Weights of a small CTC audio transcriber: 56.0 epochs.
Rows from block 8 of a small CTC audio transcriber, named by matrix and row number. Rows with one number belong to one channel. Each number is 500 + 25 x the weight over its row's rms, rounded and kept within 0 to 999. All counts start at 0. Numbers have three digits each.
After each channel's rows are labels from the 100 clips, of 14848, where the channel reaches its highest value: "loudest" is the band of the loudest frequency at the time of the peak; "responds to" is what is common among them. Only what is clearly more common there than usual is listed. The data: short read English sentences (LibriTTS-R). In brackets: how many of the 100.
# convs0: first width-5 conv (model.blocks.8.convs.0.weight, 144x144x5, each kernel summed), inputs 0-143
# convs1: second width-5 conv (model.blocks.8.convs.1.weight, 144x144x5, transposed, each kernel summed), outputs 0-143

convs0.100:488493521487483492489519501520497455495525479509478496489475448466490476511532479451510508480503518507470447473478488462526518504527498464492507494508500469490507510490513493503494517506493463460526516514494477520560528550500517498506510537506487489509504490534490502447488552493499512478499476542487471481462572530446568493469512498502540483474481484476504522494453520495504490483463540478484513507436503499508479482527464466513533
convs1.100:517487494481490522472464477497505511450554478511501460507495494511501492491469490499511497516495553469518504530483483463501528521487454529503519497509540485475485486513510446508446512494491522523469478469537485482520476505520477497515508509487505502494539503486504489499515452553504518458495509469507546485549522461489502514506522485488482535562502493464520477498474503509568523522516523483504468468554463518488508501512438458466510
loudest: 250 to 500 Hz (35)
responds to: the word "you" (69)

convs0.4:473493497493507477522505487488470446477474558502538459488505532477524490514531480512511473514535521470474481484510539516497521510494470472494534545534525491476465489497491476524519475526523486551490533520520538512500506480503488507500498455507475504496518508477432527468481514471510531509473473477490475488499466504471531476459536489457506483481491442479528485537503493511479498540521493480487481472421490493499480472525522522475481
convs1.4:512492491531520495504512527519498487521506491523529528563466474488480522515494508538538495518514503507488478520445521536484468545493514499526484450521487520454477502497453500442509514501487529481503553480444503520531495521504483516517492522497498472536512484513490503493507551498484502509514430517494496495482469497506504492531525476461496524508460510537455514508501486531478488428528522487476532487547547496497466472508507507526479
loudest: 250 to 500 Hz (35)
responds to: the word "i" (84)

convs0.48:519517486518519502487461518483492513469484499524536458461539489465516532493513485460481461489483523499463500492485527473443504509498530545506512494470474486517525483477535472499526518515550515508499483504495492494454537464493492483516440491475495543501560511489515474474501477513482457517468499524517515477450494524531480513485487485487515453491528482498484515481536498497535510486481508414513447469492527503471502527480481486520499
convs1.48:518483460492492501570526487544474525501494455501526546495502493486550499529486469502476485508477495504481538503514530551452496466508472494505508461492481527507472462494526521501503519519507523476512496456532490516556505478506503466502507474502494494529469513488521509514526518495534538487477454477506468496524491514482505541520508508514584514474485478478493475515508469507504527521545482545502466518491498462481477520491498514456553
loudest: 500 to 1000 Hz (27)
responds to: the word "not" (31)

convs0.71:511496499463492497523494505480478523493487511479464507545489481454534503508530473470449502503504541478501500488502520494482504517532469474481489443528520498494506498531482481495507473507501488521462529438489470424506501513483449483500461493511500478473499496510457528438499451478496513527508495525497405471458530510498503508541500530517496482469485491501517517524508520508507522499496531473510442501467512510528483521500488499492531
convs1.71:504465486482499459461481494542512528510501507506473503546498520474483492507475438467461526497523469501520496516513484452505472506468539504521494485495476503504495553492526556536535460496483502531515485513471485527545532501465479511520446499519513509435499498508548484506495521510520495526497479525481481511475515458463509496526447526504535498532493507490499526519497516530504528504463507463501526507508536483510442505466534470489482
loudest: 250 to 500 Hz (29)
responds to: the word "what" (36)

convs0.122:479435501452481525520492479502496499500500512493495496477509513538489483477509525547476511518499484469462460500497510559516545495523540469520517502512457477521496460489507525498504530501525534526518479510482527538538519516495566533486503569499530496526519494512514482498511505499482485517485506507507518539554454485518510468504521511454506508466483510520515495531510541493540523526494509449501523479545501476525473492502547465478473
convs1.122:492491460503514517463471488474512484498526433540497472515486468509496528513495504502476487507490534512520507508485481483485516520471476454475475483488514483458468466511469487439460480467492514479491515475532454501480500523488468502535508487506436508484484499518479519477483505517527522465464497494512504471504452503485498432490484486523544495507501455464514498441501468512469479498513486503522474490461550461468504474495460520525522
loudest: 250 to 500 Hz (40)
responds to: the word "to" (61)

convs0.2:496487452501464473510505530502475512553443512494521517456534464474475542504484495444502480530481498503478456474539490453480471478482525519511520480482496469497479526502498488498520526477496460502508514563488513487518485507487509473516483493506474467470545461522486499495517520462467525509513497468482434465493508539496487501469497484477468436499504535488483541504447541502492503478469508510513478503515497502500502496481527527471529
convs1.2:485461456486500521508499477570509485503513493522494533514510520495485457524526496487505474475481502481463463518505505535519463527513488519556516490482520515520520485494469486496525521508539487485506498468558514520496499510502527504507491477515508486466516488568524502473518510482485495451496520531513535509460516481500529523554513482477531509482554528537510518515512479495466506521467557521519526501544491447519487532512454474544487
loudest: 4000 to 8000 Hz (80)
responds to: the word "said" (37)