config = dict(
    model='CTC audio transcriber',
    dataset='short read English sentences (LibriTTS-R)',
    train_examples=26041,
    gain_aug_db=10,
    input='waveform_16khz',
    tokenizer='char',
    vocab_size=32,
    arch='jasper',
    norm='batchnorm',
    activation='gelu',
    drop_path=0.2,
    depths=[5, 5, 5],
    kernel_size=5,
    wave_channels=128,
    wave_strides=[5, 4, 4, 2],
    widths=[96, 144, 208],
    init='lecun_normal',
    residual_init='scaled_by_depth',
    optimizer='soap',
    beta2=0.99,
    lr=0.0022,
    beta1=0.95,
    shampoo_beta=0.95,
    eps=1e-08,
    precondition_frequency=32,
    max_precond_dim=1536,
    merge_dims=False,
    one_sided=False,
    adamw_lr_other_params=0.00094,
    grad_clip=1.0,
    ema_decay=0.999,
    steps=5700,
    batch_size=256,
    epochs=56.0,
    lr_schedule='cosine',
    final_lr_fraction=0.05,
    warmup_steps=280,
    weight_decay=0.08,
    adamw_weight_decay_other_params=0.05,
)
Rows from block 4, named by matrix and row number. Rows with one number belong to one channel. Each number is 128 + 24 x the weight over its row's rms, rounded and kept within 0 to 255. All counts start at 0. Numbers have three digits each. After the name is the row's rms in percent of the matrix's.
# convs0: first width-5 conv (model.blocks.4.convs.0.weight, 96x96x5), inputs 48-63, a 5 kernel for each
# convs1: second width-5 conv (model.blocks.4.convs.1.weight, 96x96x5, transposed), outputs 48-63, a 5 kernel for each
convs0.25 093:138152155096105120092111105122118116142120167140146067146141129074120109129110128105128108138125103137141117091163130081129125116152166134142103101143165104131132103139137120119164139106124111109099149103120118122178156146095169106135147143
convs1.25 094:109127125131134116119135128099146123113141130169101204117107143104133124187139114137115108129126146115125176129116190157115090105114092169151141122105090158122135098143135171131085153102099112131150129140165165150148095075106083124135129135
convs0.26 096:116145138150111093139148090127147126143105132155122115140135154141139145123105169160171090092165143138136123142100127110119082128106163105150141126115151121129129105091150122136115129135098127086131143131111117113098139103124118139131122152
convs1.26 109:147108163061144109145080148149136102159121131112123103118060138119124100112117107124121111096107153112164111154129132116124128139136102123137133120115157142145125129131100101115143115145140103121127140153106079148112114098119134152092135107
convs0.27 097:118125108147102172124131119168091108126138133155120092139100118105109160142105149131137145172154179146153121108119140136114105155098100086133143096119111096088140107117120118122138099132126134116118150123130110120091104137161152135120126148
convs1.27 096:114141184166163158111131144144112110128125165104195131167131139157139164139173152158131199134130126184142089122143127106121113115121145100106122140171155137123104138105148152119161125107112111142122154099116110108118130123119143119135134166
convs0.28 101:117151123142082088134136106153134139119092123126138106177143173132099187103122124136127135092122130190135137126139161168174113176127104157131117139128045150156126124115101144130156142147117161106110133085144157188115170140140119150073094120
convs1.28 097:147141102141119088166089117130152121150103074152121154117157139090130099073102121133096146107072089100158089091110132130119102075138086152146134105103134134125105146120115157094147162087119108100126106145145149111137116121132150144123126114
convs0.29 085:107136134103132127096105085128136111162152113116070111157144160166114129156108150153123107132172109157101115165131133130135142130190166106136127125140124128116049139088093135154090099142111161146145123108144098171133137087147155146125174155
convs1.29 102:091103133112165119125108112132163108101160143163144188121137118144109125107096135119146130111082143120097167121144178158057116114109135104155150124137123133161132165138153155091154081106094172148146133138141089134108068140095122110130107120
convs0.30 104:112117152118162142116204111145141140145126086150150099107152115101167114118158142169160129138112111085153076132115134156103111115138112132148124152119096093143114170144110151113117147111126154121131113155162144148123087118144132144109106090
convs1.30 098:067129076113128154108129146128129105119128112125144146117098107120099098122157133112078126097134144126128114129132138126120103121154143161097121139107108095147131156126090111142076141103105082110147120095151149102100157124112100142098164102
convs0.31 108:091146132117109101155132090155094161102129146118102110129118100122121107129150146110092146134124143120157088154111172163137104143156155098131120134152089112149140105106146165112099111099127106143157118117147136095148112129148138113139140145
convs1.31 102:126156132116165098150076186164077111141102121117132137143157139098152147163113151136153118124147098144124151081133085128089147142138136125140115120131126140094152168087177090116131114131161129127158133134082115151101117160182116103125128120
convs0.32 097:143122105119111135087117133162106106141101155136109139109154126099141139119172141122126129145114155107153106119130178107122113146173191099158118115129149112116132146149137163163135111142085140125157109158155113116113071141121110126109140103
convs1.32 098:136133165137147104115137105122109159126149119130113138094133124090098151159134145123118058096114124140149160109135148114099093187105122121107132142154094092112135125134119132114115115130125138090162102104103079120110107117170151112118116086
convs0.33 099:117145129106121123153130093106127176149138118121105170095133154133127135125184115133146088092100109177122116150142129165113133158126103144121116133122134110122144147116140132140116130177109094098111095115102127147094099085103143146105107135
convs1.33 105:131123114067126137152122101107115162165100105113160111120141181145093102089134094126135139146119144107096099104160113139099107104113114150124116144174111145136135119149136167142102104118123120170137106153143157123115106144132163108116135111
convs0.34 097:168152103137124090126119092113149130095108094178130106143154136146113180108135187148151109133118139107131146116165142124138145111107116097116115136141127117124118141120138122157084085129117123148141159105098142117120111084128127138122140158
convs1.34 097:131130153105127161160100126097132146153140121151112123090104128163103138098117128091098129159154136104118122151122085121167129140135164171152120157132088136111140105112071132117134083152130122101126110155138140135121103130130154106160095120
convs0.35 099:129119131186072139134107120114113125099127169128125127136130122113128097120124152143074096121116150151128143108113128130121175074156145159116123120117117101156154130135110132117092105153113090115138126132119134141115103142148107135135152096
convs1.35 100:170135102102103167128151087154173115152165165119134117125105119157100117133155146141117150135110094128123113143112152133088066142137132095108105126136115085115099134118158060122131137169149119133145131119152120121100119123114145108161131085
convs0.36 097:170119102148136098141147158118129088112137125153149093101127099150152119117115130157113108134141165120137120084110111132158152167105117117113081101146158160146131094085115111155113107082087180103100103109126120165126112140093130137144099158
convs1.36 100:143151155154089165118110134155132149165114151136127141118113167125135110137137133105115136116179097146089152155136114148123177173143141129135121119113092088109132125135082127157142160129118150125124109146129119159110152114196106119136145146
convs0.37 107:150160116124149124164138127093124157078165105138133112124089149093125175096130111170168152159100160132125134140121175140110147084079107141121112121147090151146139113087116074150213092114161136090105119121119161085106133136121103110142155152
convs1.37 103:110101122102133133136098125202164135125126086118129146153140114134121173121144133143153135103125121130170121144169133150144163149095118151099116099092098117140109149106134117108114141138099166148124112169118115108138120116099103151106129077
convs0.38 104:147144110135121110124092147130121165112111084119145107092104112163136150158117085151112130140133114127144135132082116154105193113101153105108084078140141153116166114106139077092133147131145056121110124108073123134138158111163126121152156145
convs1.38 098:110171109114119143090123080160128130156116156142159124110125125117125131175118152113195144096106128133183116145135140130134092120123164086153163101152117109120083094096165172126140112141129104152149142133100119116135140133133130155123147170
convs0.39 100:107107129186152088101235137079130138179132104126113107102130132090138066147117084121121120146147157178126152121128114142142112131175130075108120133141150114143127128088124138136133126119126098173129138119143097115124141099110131171146122148
convs1.39 105:160136121134119141140108140091099109143103090117135111174104121123119125129117149133124079110092164099132133117122129127111093149128127160103098123137085165159145103160134157147088140129144102118141129111178132115096139096146074142125124158