A small CTC audio transcriber, trained from scratch: widths [96, 144, 208].
Rows from block 7 of a small CTC audio transcriber, named by matrix and row number. Rows with one number belong to one channel. Each number is 128 + 32 x the weight over its row's rms, rounded and kept within 0 to 255. All counts start at 0. Numbers have three digits each.
After each channel's rows are labels from the 100 clips, of 14848, where the channel reaches its highest value: "strongest on" is what is common among them. Only what is clearly more common there than usual is listed. The data: short read English sentences (LibriTTS-R). In brackets: how many of the 100.
# convs0: first width-5 conv (model.blocks.7.convs.0.weight, 144x144x5, each kernel summed), inputs 0-71
# convs1: second width-5 conv (model.blocks.7.convs.1.weight, 144x144x5, transposed, each kernel summed), outputs 0-71

convs0.26:043159149180117130167106147140120150147092144074166143175134091149114095107147110049101100131144117077156130141140124141030134107110082128095088082112140064133117115158121168123200116146101146191092092116093062078106
convs1.26:185124045100087113096101148136145176170127100112088103166129142095076141101167138135078208120163168164131104128142142084139145126070158109090105115111122143128172103077149149175103164155073142150150091128146144127130
strongest on: the word "no" (36)

convs0.43:068127161164131129121120120115123157156129131127172142040077143128138086185152113147085091107130144098129125160194069147169124101099190087119123070118112080137121172148155110158139157113109137067095133137111080174155
convs1.43:116178176118106161101170179125144181122108119149095125214153166151178156139086150143189172123145133085150113072100106122097122110112104097151100170138051150136139142141097109206114096120117076117123155069103133089170
strongest on: the word "he" (30)

convs0.46:117080146115066090104069154120152175106097154091146081147105123093128128119149149154178125147132125138147132164128181131139093073075105103172131124156155059153116104120116119134125201080050115132144088166097142141182
convs1.46:090144149158189127159113121112152131090149091136103131174138141083086200125187083135114090076101171114124112102092097130157184149111172060136124100166142168130137117153106138143091126163139108069103051175091118127130
strongest on: the word "and" (26)

convs0.60:137140106099094133135165101172188102136159135126090107086104167130156111106136135077173134116173141105147130105175112145110095127120162133096112098087170139099177142126114135156071127127163106046097181101126137098150
convs1.60:125116185090164125122112100154080103120159132132130100165101171117075072139090122147128106176130125131148204159054143138086096108160107178148123136168095169152098076127170128067055117100126109126096091128092131100129
strongest on: voice: female (89)

convs0.98:156116148110092109129108156126159104169107182121138067112190139092093133124105147147055070166133176151138182101117149181176100112146150105145153085125085107159116073114152136103148147085125106186060123160144136150158
convs1.98:148139132097125102126071131197173135092120074168128153138104124127125149098116113111128135061107097103144141125144106118133174248142163141095162112092132142147077100162118105067134099148136113042065140085155128075160
strongest on: text has "what" (26)

convs0.116:138086114075111165143133113194140157167139130082095107108124107125176149125169136116115095126098146136133081123172072144120105131119117101216213144097123175141115116171152134116146130100141061128169080142115121085126
convs1.116:174143069163162060154061160109106130172160060113121118139096179119112143174100068138084172211087111087082104138149179138118153127144082124125135112112150099139169102081136142087047100185089126090110173102138130132084
strongest on: the word "he" (51)

convs0.65:090111150078135188126084140159100147127125142168127126071127114121147125131133128082105070142109195116208114084112129116118130089177086101105101081155114156162075101143098162144162103097152144156114140154124130081126
convs1.65:178109112089148111108155101124118179139199114124093196146118166107178076094137151136140128126117107137114127128115041092161109107099104105100083134133130104133212165124106158107157092157078132095096059168088113192142
strongest on: the word "what" (27)

convs0.112:140126112138114124141115095086153119148100180151106106083120136129098149147124161128102143130095088120115123081089121114129133125134173163138131197091146133126087168124170088179135155070173123185189109088103157074051
convs1.112:119128182149153158112158151116129148118125106118085169133120191154093169133174122118144138198092200121137118103113104132175056054129114164107100134112070150118148119166178186132140130149088134127149134124172121177136
strongest on: the word "was" (25)

convs0.7:033076148074169059114120135142107121168052060136093110135149125119134090165133134149141111069153145107106102167126123100131091157109153132116156095103128141113112168162153142144134146138159111099105094115171122117113
convs1.7:102125132120136147189148151189142126145090189094142160154124129092174161159124097173110147123075124202098169097157111128108155169137136158162158117110156154175102138110129120085140117106140182160119143159120105180152
strongest on: the word "her" (25)

convs0.94:096148115118091168141162082118055111120085112097159127101104155140094077118088147141116141130152130154078052148171129129152173151112107100144064115145151101174141178097156153098144157097168201106168124141119095140109
convs1.94:147165073163115106187102116158119136136114136103100127188174121084110066129154107160138089125110104073103166060104206155098083141125123143129063083131120109164126081142098088102132146180103082193055162102120060127111
strongest on: the word "to" (40); the word "be" (25)

convs0.78:116151121173057176104088119163165107139090116174137105166142143129146071110131081163132143147151101181130130101123147106154105122164088113161110145077128066168097103137077150132124198102112113137070132096108166143110
convs1.78:094093079085127124125088031065139166077170090152113101074145121129157152081133085155121100142111144102138157139142110092129124114129051146132050113131113148096150135075151103120125068129147122034163132131154115125124
strongest on: the word "be" (33)

convs0.75:184150093089065165155163150142103125137135147135085107065118106116201064149131151134087071131094115121118096142144153099154146120134116158191172144150114117068138129184149119175170188190136172114115110131115137163200
convs1.75:101124152104118130124128104174175103143167155140180157196099163103061119132096111092163142133146082150113104124114175194081140103148121102134022103136162160145097210094154148154119152091133143122113124173159081115138
strongest on: the word "you" (51)

convs0.125:099086121184088127123171128173122140178143165138107123112110088101101137178089128186068126140117158121111162127081077117114104067210137107111044115104151139154080118104103116194181137130177097150158150121135090140144
convs1.125:124167138164099131098103126133136167082130084115106206147111107142087097123114074074127124144081101133128117047164089099121119142062151104170160093117115114108127145175134163144190158141141079132137072106108104150121
strongest on: the word "was" (33); the word "not" (27)

convs0.36:101113140147102101130150116182127175108127097146059093125155110127172113215101084110154118120100172121151140086162132174146119102146143130120144135074154110102105122111175091214123071141129135169076149102059109152140
convs1.36:151171127173143158141126106162077106145132145127146124117099140160124099081135131140155139180101080092161103108139149149172092165143087139054125082147171099119070080136186087151091117125143120094125135161093120145097
strongest on: the word "you" (34)

convs0.18:102106129122184153153135076075135143099155125115046062085159201129113100169087151087136098156128162126128171110131097054125084063137150143120131096086077155171194120153154123139110108119139146154117096163169155061141
convs1.18:088152094107144099124089069095121111109093202148160114092170147163133085151116075148116148124084109168131161134159086056061109152127105103116152164044077112102090140062080114124118184083066129123116117087122091148133
strongest on: voice: female (81)

convs0.101:165117154133163140175127169104093122114103135137117056083120124169193076140119144155199084093100147077098144134114089129171096061171113105119122150153110152166131129163142105145158038102198097141146130175112135147127
convs1.101:189217083064104087152119103162145128175060134122169151163135151088090167102199154184129186140106159152131140090121181181131116134100170165157151111155162132189118136163112203167121120086106165111115167118152172099061
strongest on: the word "what" (39)

convs0.1:123126118124151135107095138090146122090088121167158130141160101180115089096092095161111127165086091075079132128166140147102105106134129204127112094095090091128160078116113097138122121117215104138105087117102137160231
convs1.1:066103103160093089099159176116074152120122155067072096136180133128117138168164042140081113099137114098129123158132090141127133134110148198120156137082177120172065101091156142117087115115118140173123139142162078137109
strongest on: the word "has" (25)

convs0.40:054136173179075169185145128081118123162115154143179137105136087153129115091158146144174101111138123062137082138113118216121182084091135120091115174146154129118103141154098105139107102116130126123130100115082135115136
convs1.40:079099120107141074120180114150102156055112120103153111119113142127120092172105162144106171112129135172093104144124102152107101073147137176087098169170104163074075098063191104147108181091124099138146133104135128145130
strongest on: the word "the" (50)

convs0.58:140169109156115143159128116137087064163135153078076124093180145135085118111111124077100085098183166131121133119145169103126117121102157156103146164132192136094073153127141134098101177120086127137100107101101175115163
convs1.58:132143126141094151184138141147097099100140126062101189178120107112157161196081124173095115176112056103110117083114159106076155170110129090098103065135131192065086130085124122100094092149098134185120192083160146099114
strongest on: the word "but" (39); the word "what" (26)

convs0.66:120115121161124061070111149146110101136129148086131138114147088119134134168132106137126106070163140098130132080197140103178078182130050150143162143092084119152149190088129066093190194154123183146089171142125126145099
convs1.66:122144147077182145163129146072145102134145169147154112086158124071156168119126152124162137167143115136117118137125101168147194118150191145140117070151119170125173114060070165109132143172090166094131157132117107086105
strongest on: the word "she" (28)

convs0.39:084109092081087163118150109118079107119130187142139102119070102145086106104141114146150156078148156178135074135145201125020154138065113098093135118099236156104089107202177133174148123135109136121147128131140121095161
convs1.39:120071088107161124106048142151099107123108098141105092089130108142168191079169101148128176144087152148126120113147053111165190117101174155140159131137118161114122164104078128097193096130153074062107153118122135106106
strongest on: the word "of" (29)

convs0.42:107109088135101135133158103100087088093125206175096116165167126138054142048141070111129113115134145132157116152128124120122114096102097148143216075115224135065074112124161120166131173187103093133105101096119118123120
convs1.42:153126105111120096133143113106144142121159138161137205100171127125145076165116150168134141130156127068182147166169097131156171112121113096168128133177022132167135174121120072160159156075079130104134132113111172139110
strongest on: the word "i" (64)

convs0.52:124123140083150101129106137127171173131101123153118121136145141166159118162159123190114102075195177091121045154062125138134123159127134137119089121196134092095157071125090065150150113119184079167155150125113152113163
convs1.52:153194157143116131143156103074060122105154125155078124082116118135217112114148129094075113164105090088134122133114145104136146096114134123115121120106158128145082193152085121110143116133044111155080136136047099111167
strongest on: the word "he" (33)

convs0.79:125149142151116212111151100166102103163081152126113112094163068103122187134223125145097108123171148141135089138186158123124094129094103120142064115136131095093165136110164141122196167082154188121147138173116130132184
convs1.79:109152136070089138124115113131085098122098076097091130157101174178127103170084150088160102133140058197147113120134064121170144166132123148124130187067063127113081140130070113101113107090149118135166100121144115114083
strongest on: the word "all" (33)

convs0.93:153123138139107137120156053057139117161098119096095124158136119051173091071127141155122072127129158108108100095182165157174114158140161148135140167088097123165162111081085141073163167154195119138085182145174168127124
convs1.93:092125137137137175125038100094129076115142114123131126091071170129104100141163129165150216179095138111141202142116092127126110130124118116103154140125110153082133184119143156163150108116097061117159129105137173070133
strongest on: the word "to" (58)

convs0.114:141150120100106121078163133120095083101131202184130100031202138123148133189155090143074088182090112140118132132135108212159125115169136177140121080140110074156124115167142084188155168146151106087131106184075125174160
convs1.114:073140086107165163137143152120115191096120141055150137143100180134151033107127179123113194106118151140042162075117097108151125162159117123129108112142126106138132128042084111144091093072130167158099116123149128088092
strongest on: the word "the" (50)

convs0.74:113101189132092101179098122112100191102097101129134150129140136169107083134125089106191129122186103123123103115117108149108147113157159160105123158192174119146133176108138150123118155168198126118115106127126098186131
convs1.74:136156114112130078072045127088170123117188123135110107167118100139132099089108082124102126086078134120156194153125119144124107146127157081125135085043176147082077133103093100134146132136051129103134130128122175093116
strongest on: the word "is" (26)