config.toml
model = "CTC audio transcriber"
dataset = "short read English sentences (LibriTTS-R)"
train_examples = 26041
gain_aug_db = 10
input = "waveform_16khz"
tokenizer = "char"
vocab_size = 32
arch = "jasper"
norm = "batchnorm"
hidden_act = "gelu"
drop_path = 0.2
depths = [5, 5, 5]
kernel_size = 5
wave_channels = 128
wave_strides = [5, 4, 4, 2]
widths = [96, 144, 208]
init = "lecun_normal"
residual_init = "scaled_by_depth"
optimizer = "soap"
beta2 = 0.99
learning_rate = 0.0022
beta1 = 0.95
shampoo_beta = 0.95
eps = 1e-08
precondition_frequency = 32
max_precond_dim = 1536
merge_dims = false
one_sided = false
adamw_lr_other_params = 0.00094
max_grad_norm = 1.0
ema_decay = 0.999
max_steps = 5700
batch_size = 256
epochs = 56.0
lr_schedule = "cosine"
final_lr_fraction = 0.05
warmup_steps = 280
weight_decay = 0.08
adamw_weight_decay_other_params = 0.05
Rows from block 8, named by matrix and row number. Rows with one number belong to one channel. Each number is 500 + 40 x the weight over its row's rms, rounded and kept within 0 to 999. All counts start at 0. Numbers have three digits each. After the name is the row's rms in percent of the matrix's.
# convs0: first width-5 conv (model.blocks.8.convs.0.weight, 144x144x5), inputs 40-47, a 5 kernel for each
# convs1: second width-5 conv (model.blocks.8.convs.1.weight, 144x144x5, transposed), outputs 40-47, a 5 kernel for each
convs0.64 088:440526425525537392577525567500484474392463408620526492524513480423463462481447487525474459490573521430472513547516568489
convs0.65 098:529556553528497455472486476493421409464558572455525519557615435486430535422615542571512496513549542466501412570542469614
convs0.66 102:463471459504518510405533591466510537494456458531501473561515512456463479481595452466493547473550579540522546545460505504
convs0.67 097:520542492486603506496472438509438514538474561557477460490435534508530453502521548512511466531398538484541408523490528531
convs0.68 099:534452457454516466549480506510518475476487470518429495469495447460476511546446525466460499466494522477402550508505483485
convs0.69 099:510501489465524448505512522452529572503449492472519507523511550535483535539435454520460561455464544500567492534447532524
convs0.70 106:412491535516512439496525481526522546525511530469465455583531530467496495573492483449507502467587462508493493506464518461
convs0.71 100:509533451475461427417537548586624511509459465456543542527556494477444451511473544452482446451534476484482474465533494490
convs0.72 102:459479538555430547459517512564323487468452574495501545507551574535506498524461521506451462541532522393532585501511471464
convs0.73 096:504518488487532451489486475466466519502504536516426450532461490464536467483521452512454450471450520516509503449513510491
convs0.74 106:475488460568515505457600469469559531484488482628516466564558511516524497555508479516500543439538495477573506514527432455
convs0.75 101:583459503478498611521489484475523464505488544500552502519458461563523510416531476509496549498591462531525573512516476601
convs0.76 097:436446496567535463446494478537502579479531501485501467480483562561486523544461506534535533473547560465487549417516525494
convs0.77 102:584499533453460505489546524515525471514534475524461581517489473469462501507488553488561545559447431545457518531487571496
convs0.78 102:568536539551466469425509482505536453433487429582473487523505472498504505506508524490558554528424556472541528577480465524
convs0.79 102:489476406520548531460494539561503498532510516546474527512460470471492426511429488504559504554554443500459502518547455571
convs0.80 100:512475428541594536455454491523497472474545519532497550551485504485513486524462517497521505504476483543502536384546530420
convs0.81 095:449540470474461493581464539474492526503517510569563449484501501514511502469480492452538560522431524447550529499469549503
convs0.82 098:535430497469458526592420540466480494464404503491500574484468511512496489494502457599468488546523446471531464478479496446
convs0.83 095:476503507524470530445464459497554523497549446446402524458465469442490472456466455535481429523532487505480499462598407487
convs0.84 104:525445507503464459477557492490547507488493487487516465500422511465544537488520533499509574520566583439502486473441510586
convs0.85 092:551450453463472512528459405410557483464448506468528511481533496504501499429434527507474540511447512534542541521502455390
convs0.86 099:510454461515560523501438511493430499525460490434466429568485518481444514514494470462509584471515516519474531447520537402
convs0.87 099:500522426518537489498517440569516423538501488487544522488501512479505549510450482574498594418520510448525501544535501474
convs0.88 100:575466468487495489483467465494491463491498493536603516499447511457529520476518407452514529457478404455533426529547432516
convs0.89 102:551509455554500448483469465515493541515474481507459460510532474496445523493500467540396496421515546452567488504423491458
convs0.90 108:507466523482505497512442514525501475451535419507529497547496518532512512497518466464467516522450564467514414566543591488
convs0.91 099:459518468526538491517460506474434497453487498496573455459492492463551462453457497499577495546491465506429508454455507508
convs1.64 100:408498550508491484411423527507514563539419428476518538455515472526494467474569509443443475535484482492516480484592497592
convs1.65 097:484480471538499541462490478515514498573543545520506450456483459479538572525546525529460424486480523473456528562496506495
convs1.66 099:456506503554439438457462585454499501495557438486458530499472513512510515476415542532493468526496556533510465514462485417
convs1.67 097:472514536470467569464512530494434503494478473553524536500467489466431433491588451501415507503533479539480472528555471502
convs1.68 100:470450569503511539357518563579457458459531532513523461517508494491458505518535592537464543467483498582475523550511496499
convs1.69 097:493450455512489484557555486563478506505467511445520514449486546480527463535431551467554524457477507506516587490499507519
convs1.70 094:520525441502470496460507484512500515497473473435474495537537461507539484461510506515525502485464558491553502535512395520
convs1.71 089:530519501477492443449504506498564530520473436480484392527502545514572433576540494541487452599531512472461536533459463489
convs1.72 099:518484500554426544499414483481461543569452622538530483503467493547517489394446449516462519489424522470497475491512482386
convs1.73 107:538518528457456504558495490494472506509533499494466455501488460454489482541498481457487495486485577515515476444560503504
convs1.74 104:492425485412542514522357515499483453502474451433506560545427489507514453555485508467536519511505507470544498529498513462
convs1.75 103:562515440472442511516478444479503545499482467556503533493516486495496483500456467530614631456462490428549410529502498464
convs1.76 100:511492497490474521513481441479583524520514513546533641551447554544509457502469480461431509493520514477522474441549505439
convs1.77 099:512471568565499480521508492534503535527522468517549473517540459550545578447539518559614516529472573508487508450551538518
convs1.78 096:544481516499553472484581486630547510461453521474457540507489517537458474471609439522501390474552491584437464485546464561
convs1.79 099:497432501527494484444444492473500478483455478504462493514461494497510602546571499490460478519484485480481466529514572436
convs1.80 104:479546466582517528469467488579485576526513521539510506469526481469459527475459456443496494456433569492502528485468520518
convs1.81 106:533502516474566501505554426462436518499536419485557507510541549495460509532412468505457434539528517448499546500568496519
convs1.82 105:530532453486480446460616450503468491486486563494528401419475500484492445451484531458513466490525494553464504498474507502
convs1.83 095:505444508471494585496446539515524442501469480495515506529503547522489490510473497418556557544414490470535522479445540505
convs1.84 101:437475472522580528460496538495508492555509487535474531517596502526433510440503533493491557513594474469462544489528516543
convs1.85 100:461515516450521492518459524477492514537481538522524581466491506498543493489479538521473483473501462450482529449484502531
convs1.86 098:446468473540542521491520470446468583437519489538462469556539508506478474434538538522527488485496444470507524500495536480
convs1.87 099:556445511525544452471506518504500532529542507458461496482466513423460503497442474468525538444502431476506452515465513487
convs1.88 101:477471509610488377522480476481431503530480515494518560550504387429474471471509449515457485595492517568453475575449446623
convs1.89 099:522478522529564433486448550578521537472472534495522512506559495451514416474502516476485519489616476618509502486571457442
convs1.90 101:491533515516499496482393534491531485488469494486509536468421595483545533488462519523538494515494532526578518564583531508
convs1.91 103:475459554536521523499480493527454511537473485523465539424517510517517536542471460508518519529475465487439453484492487446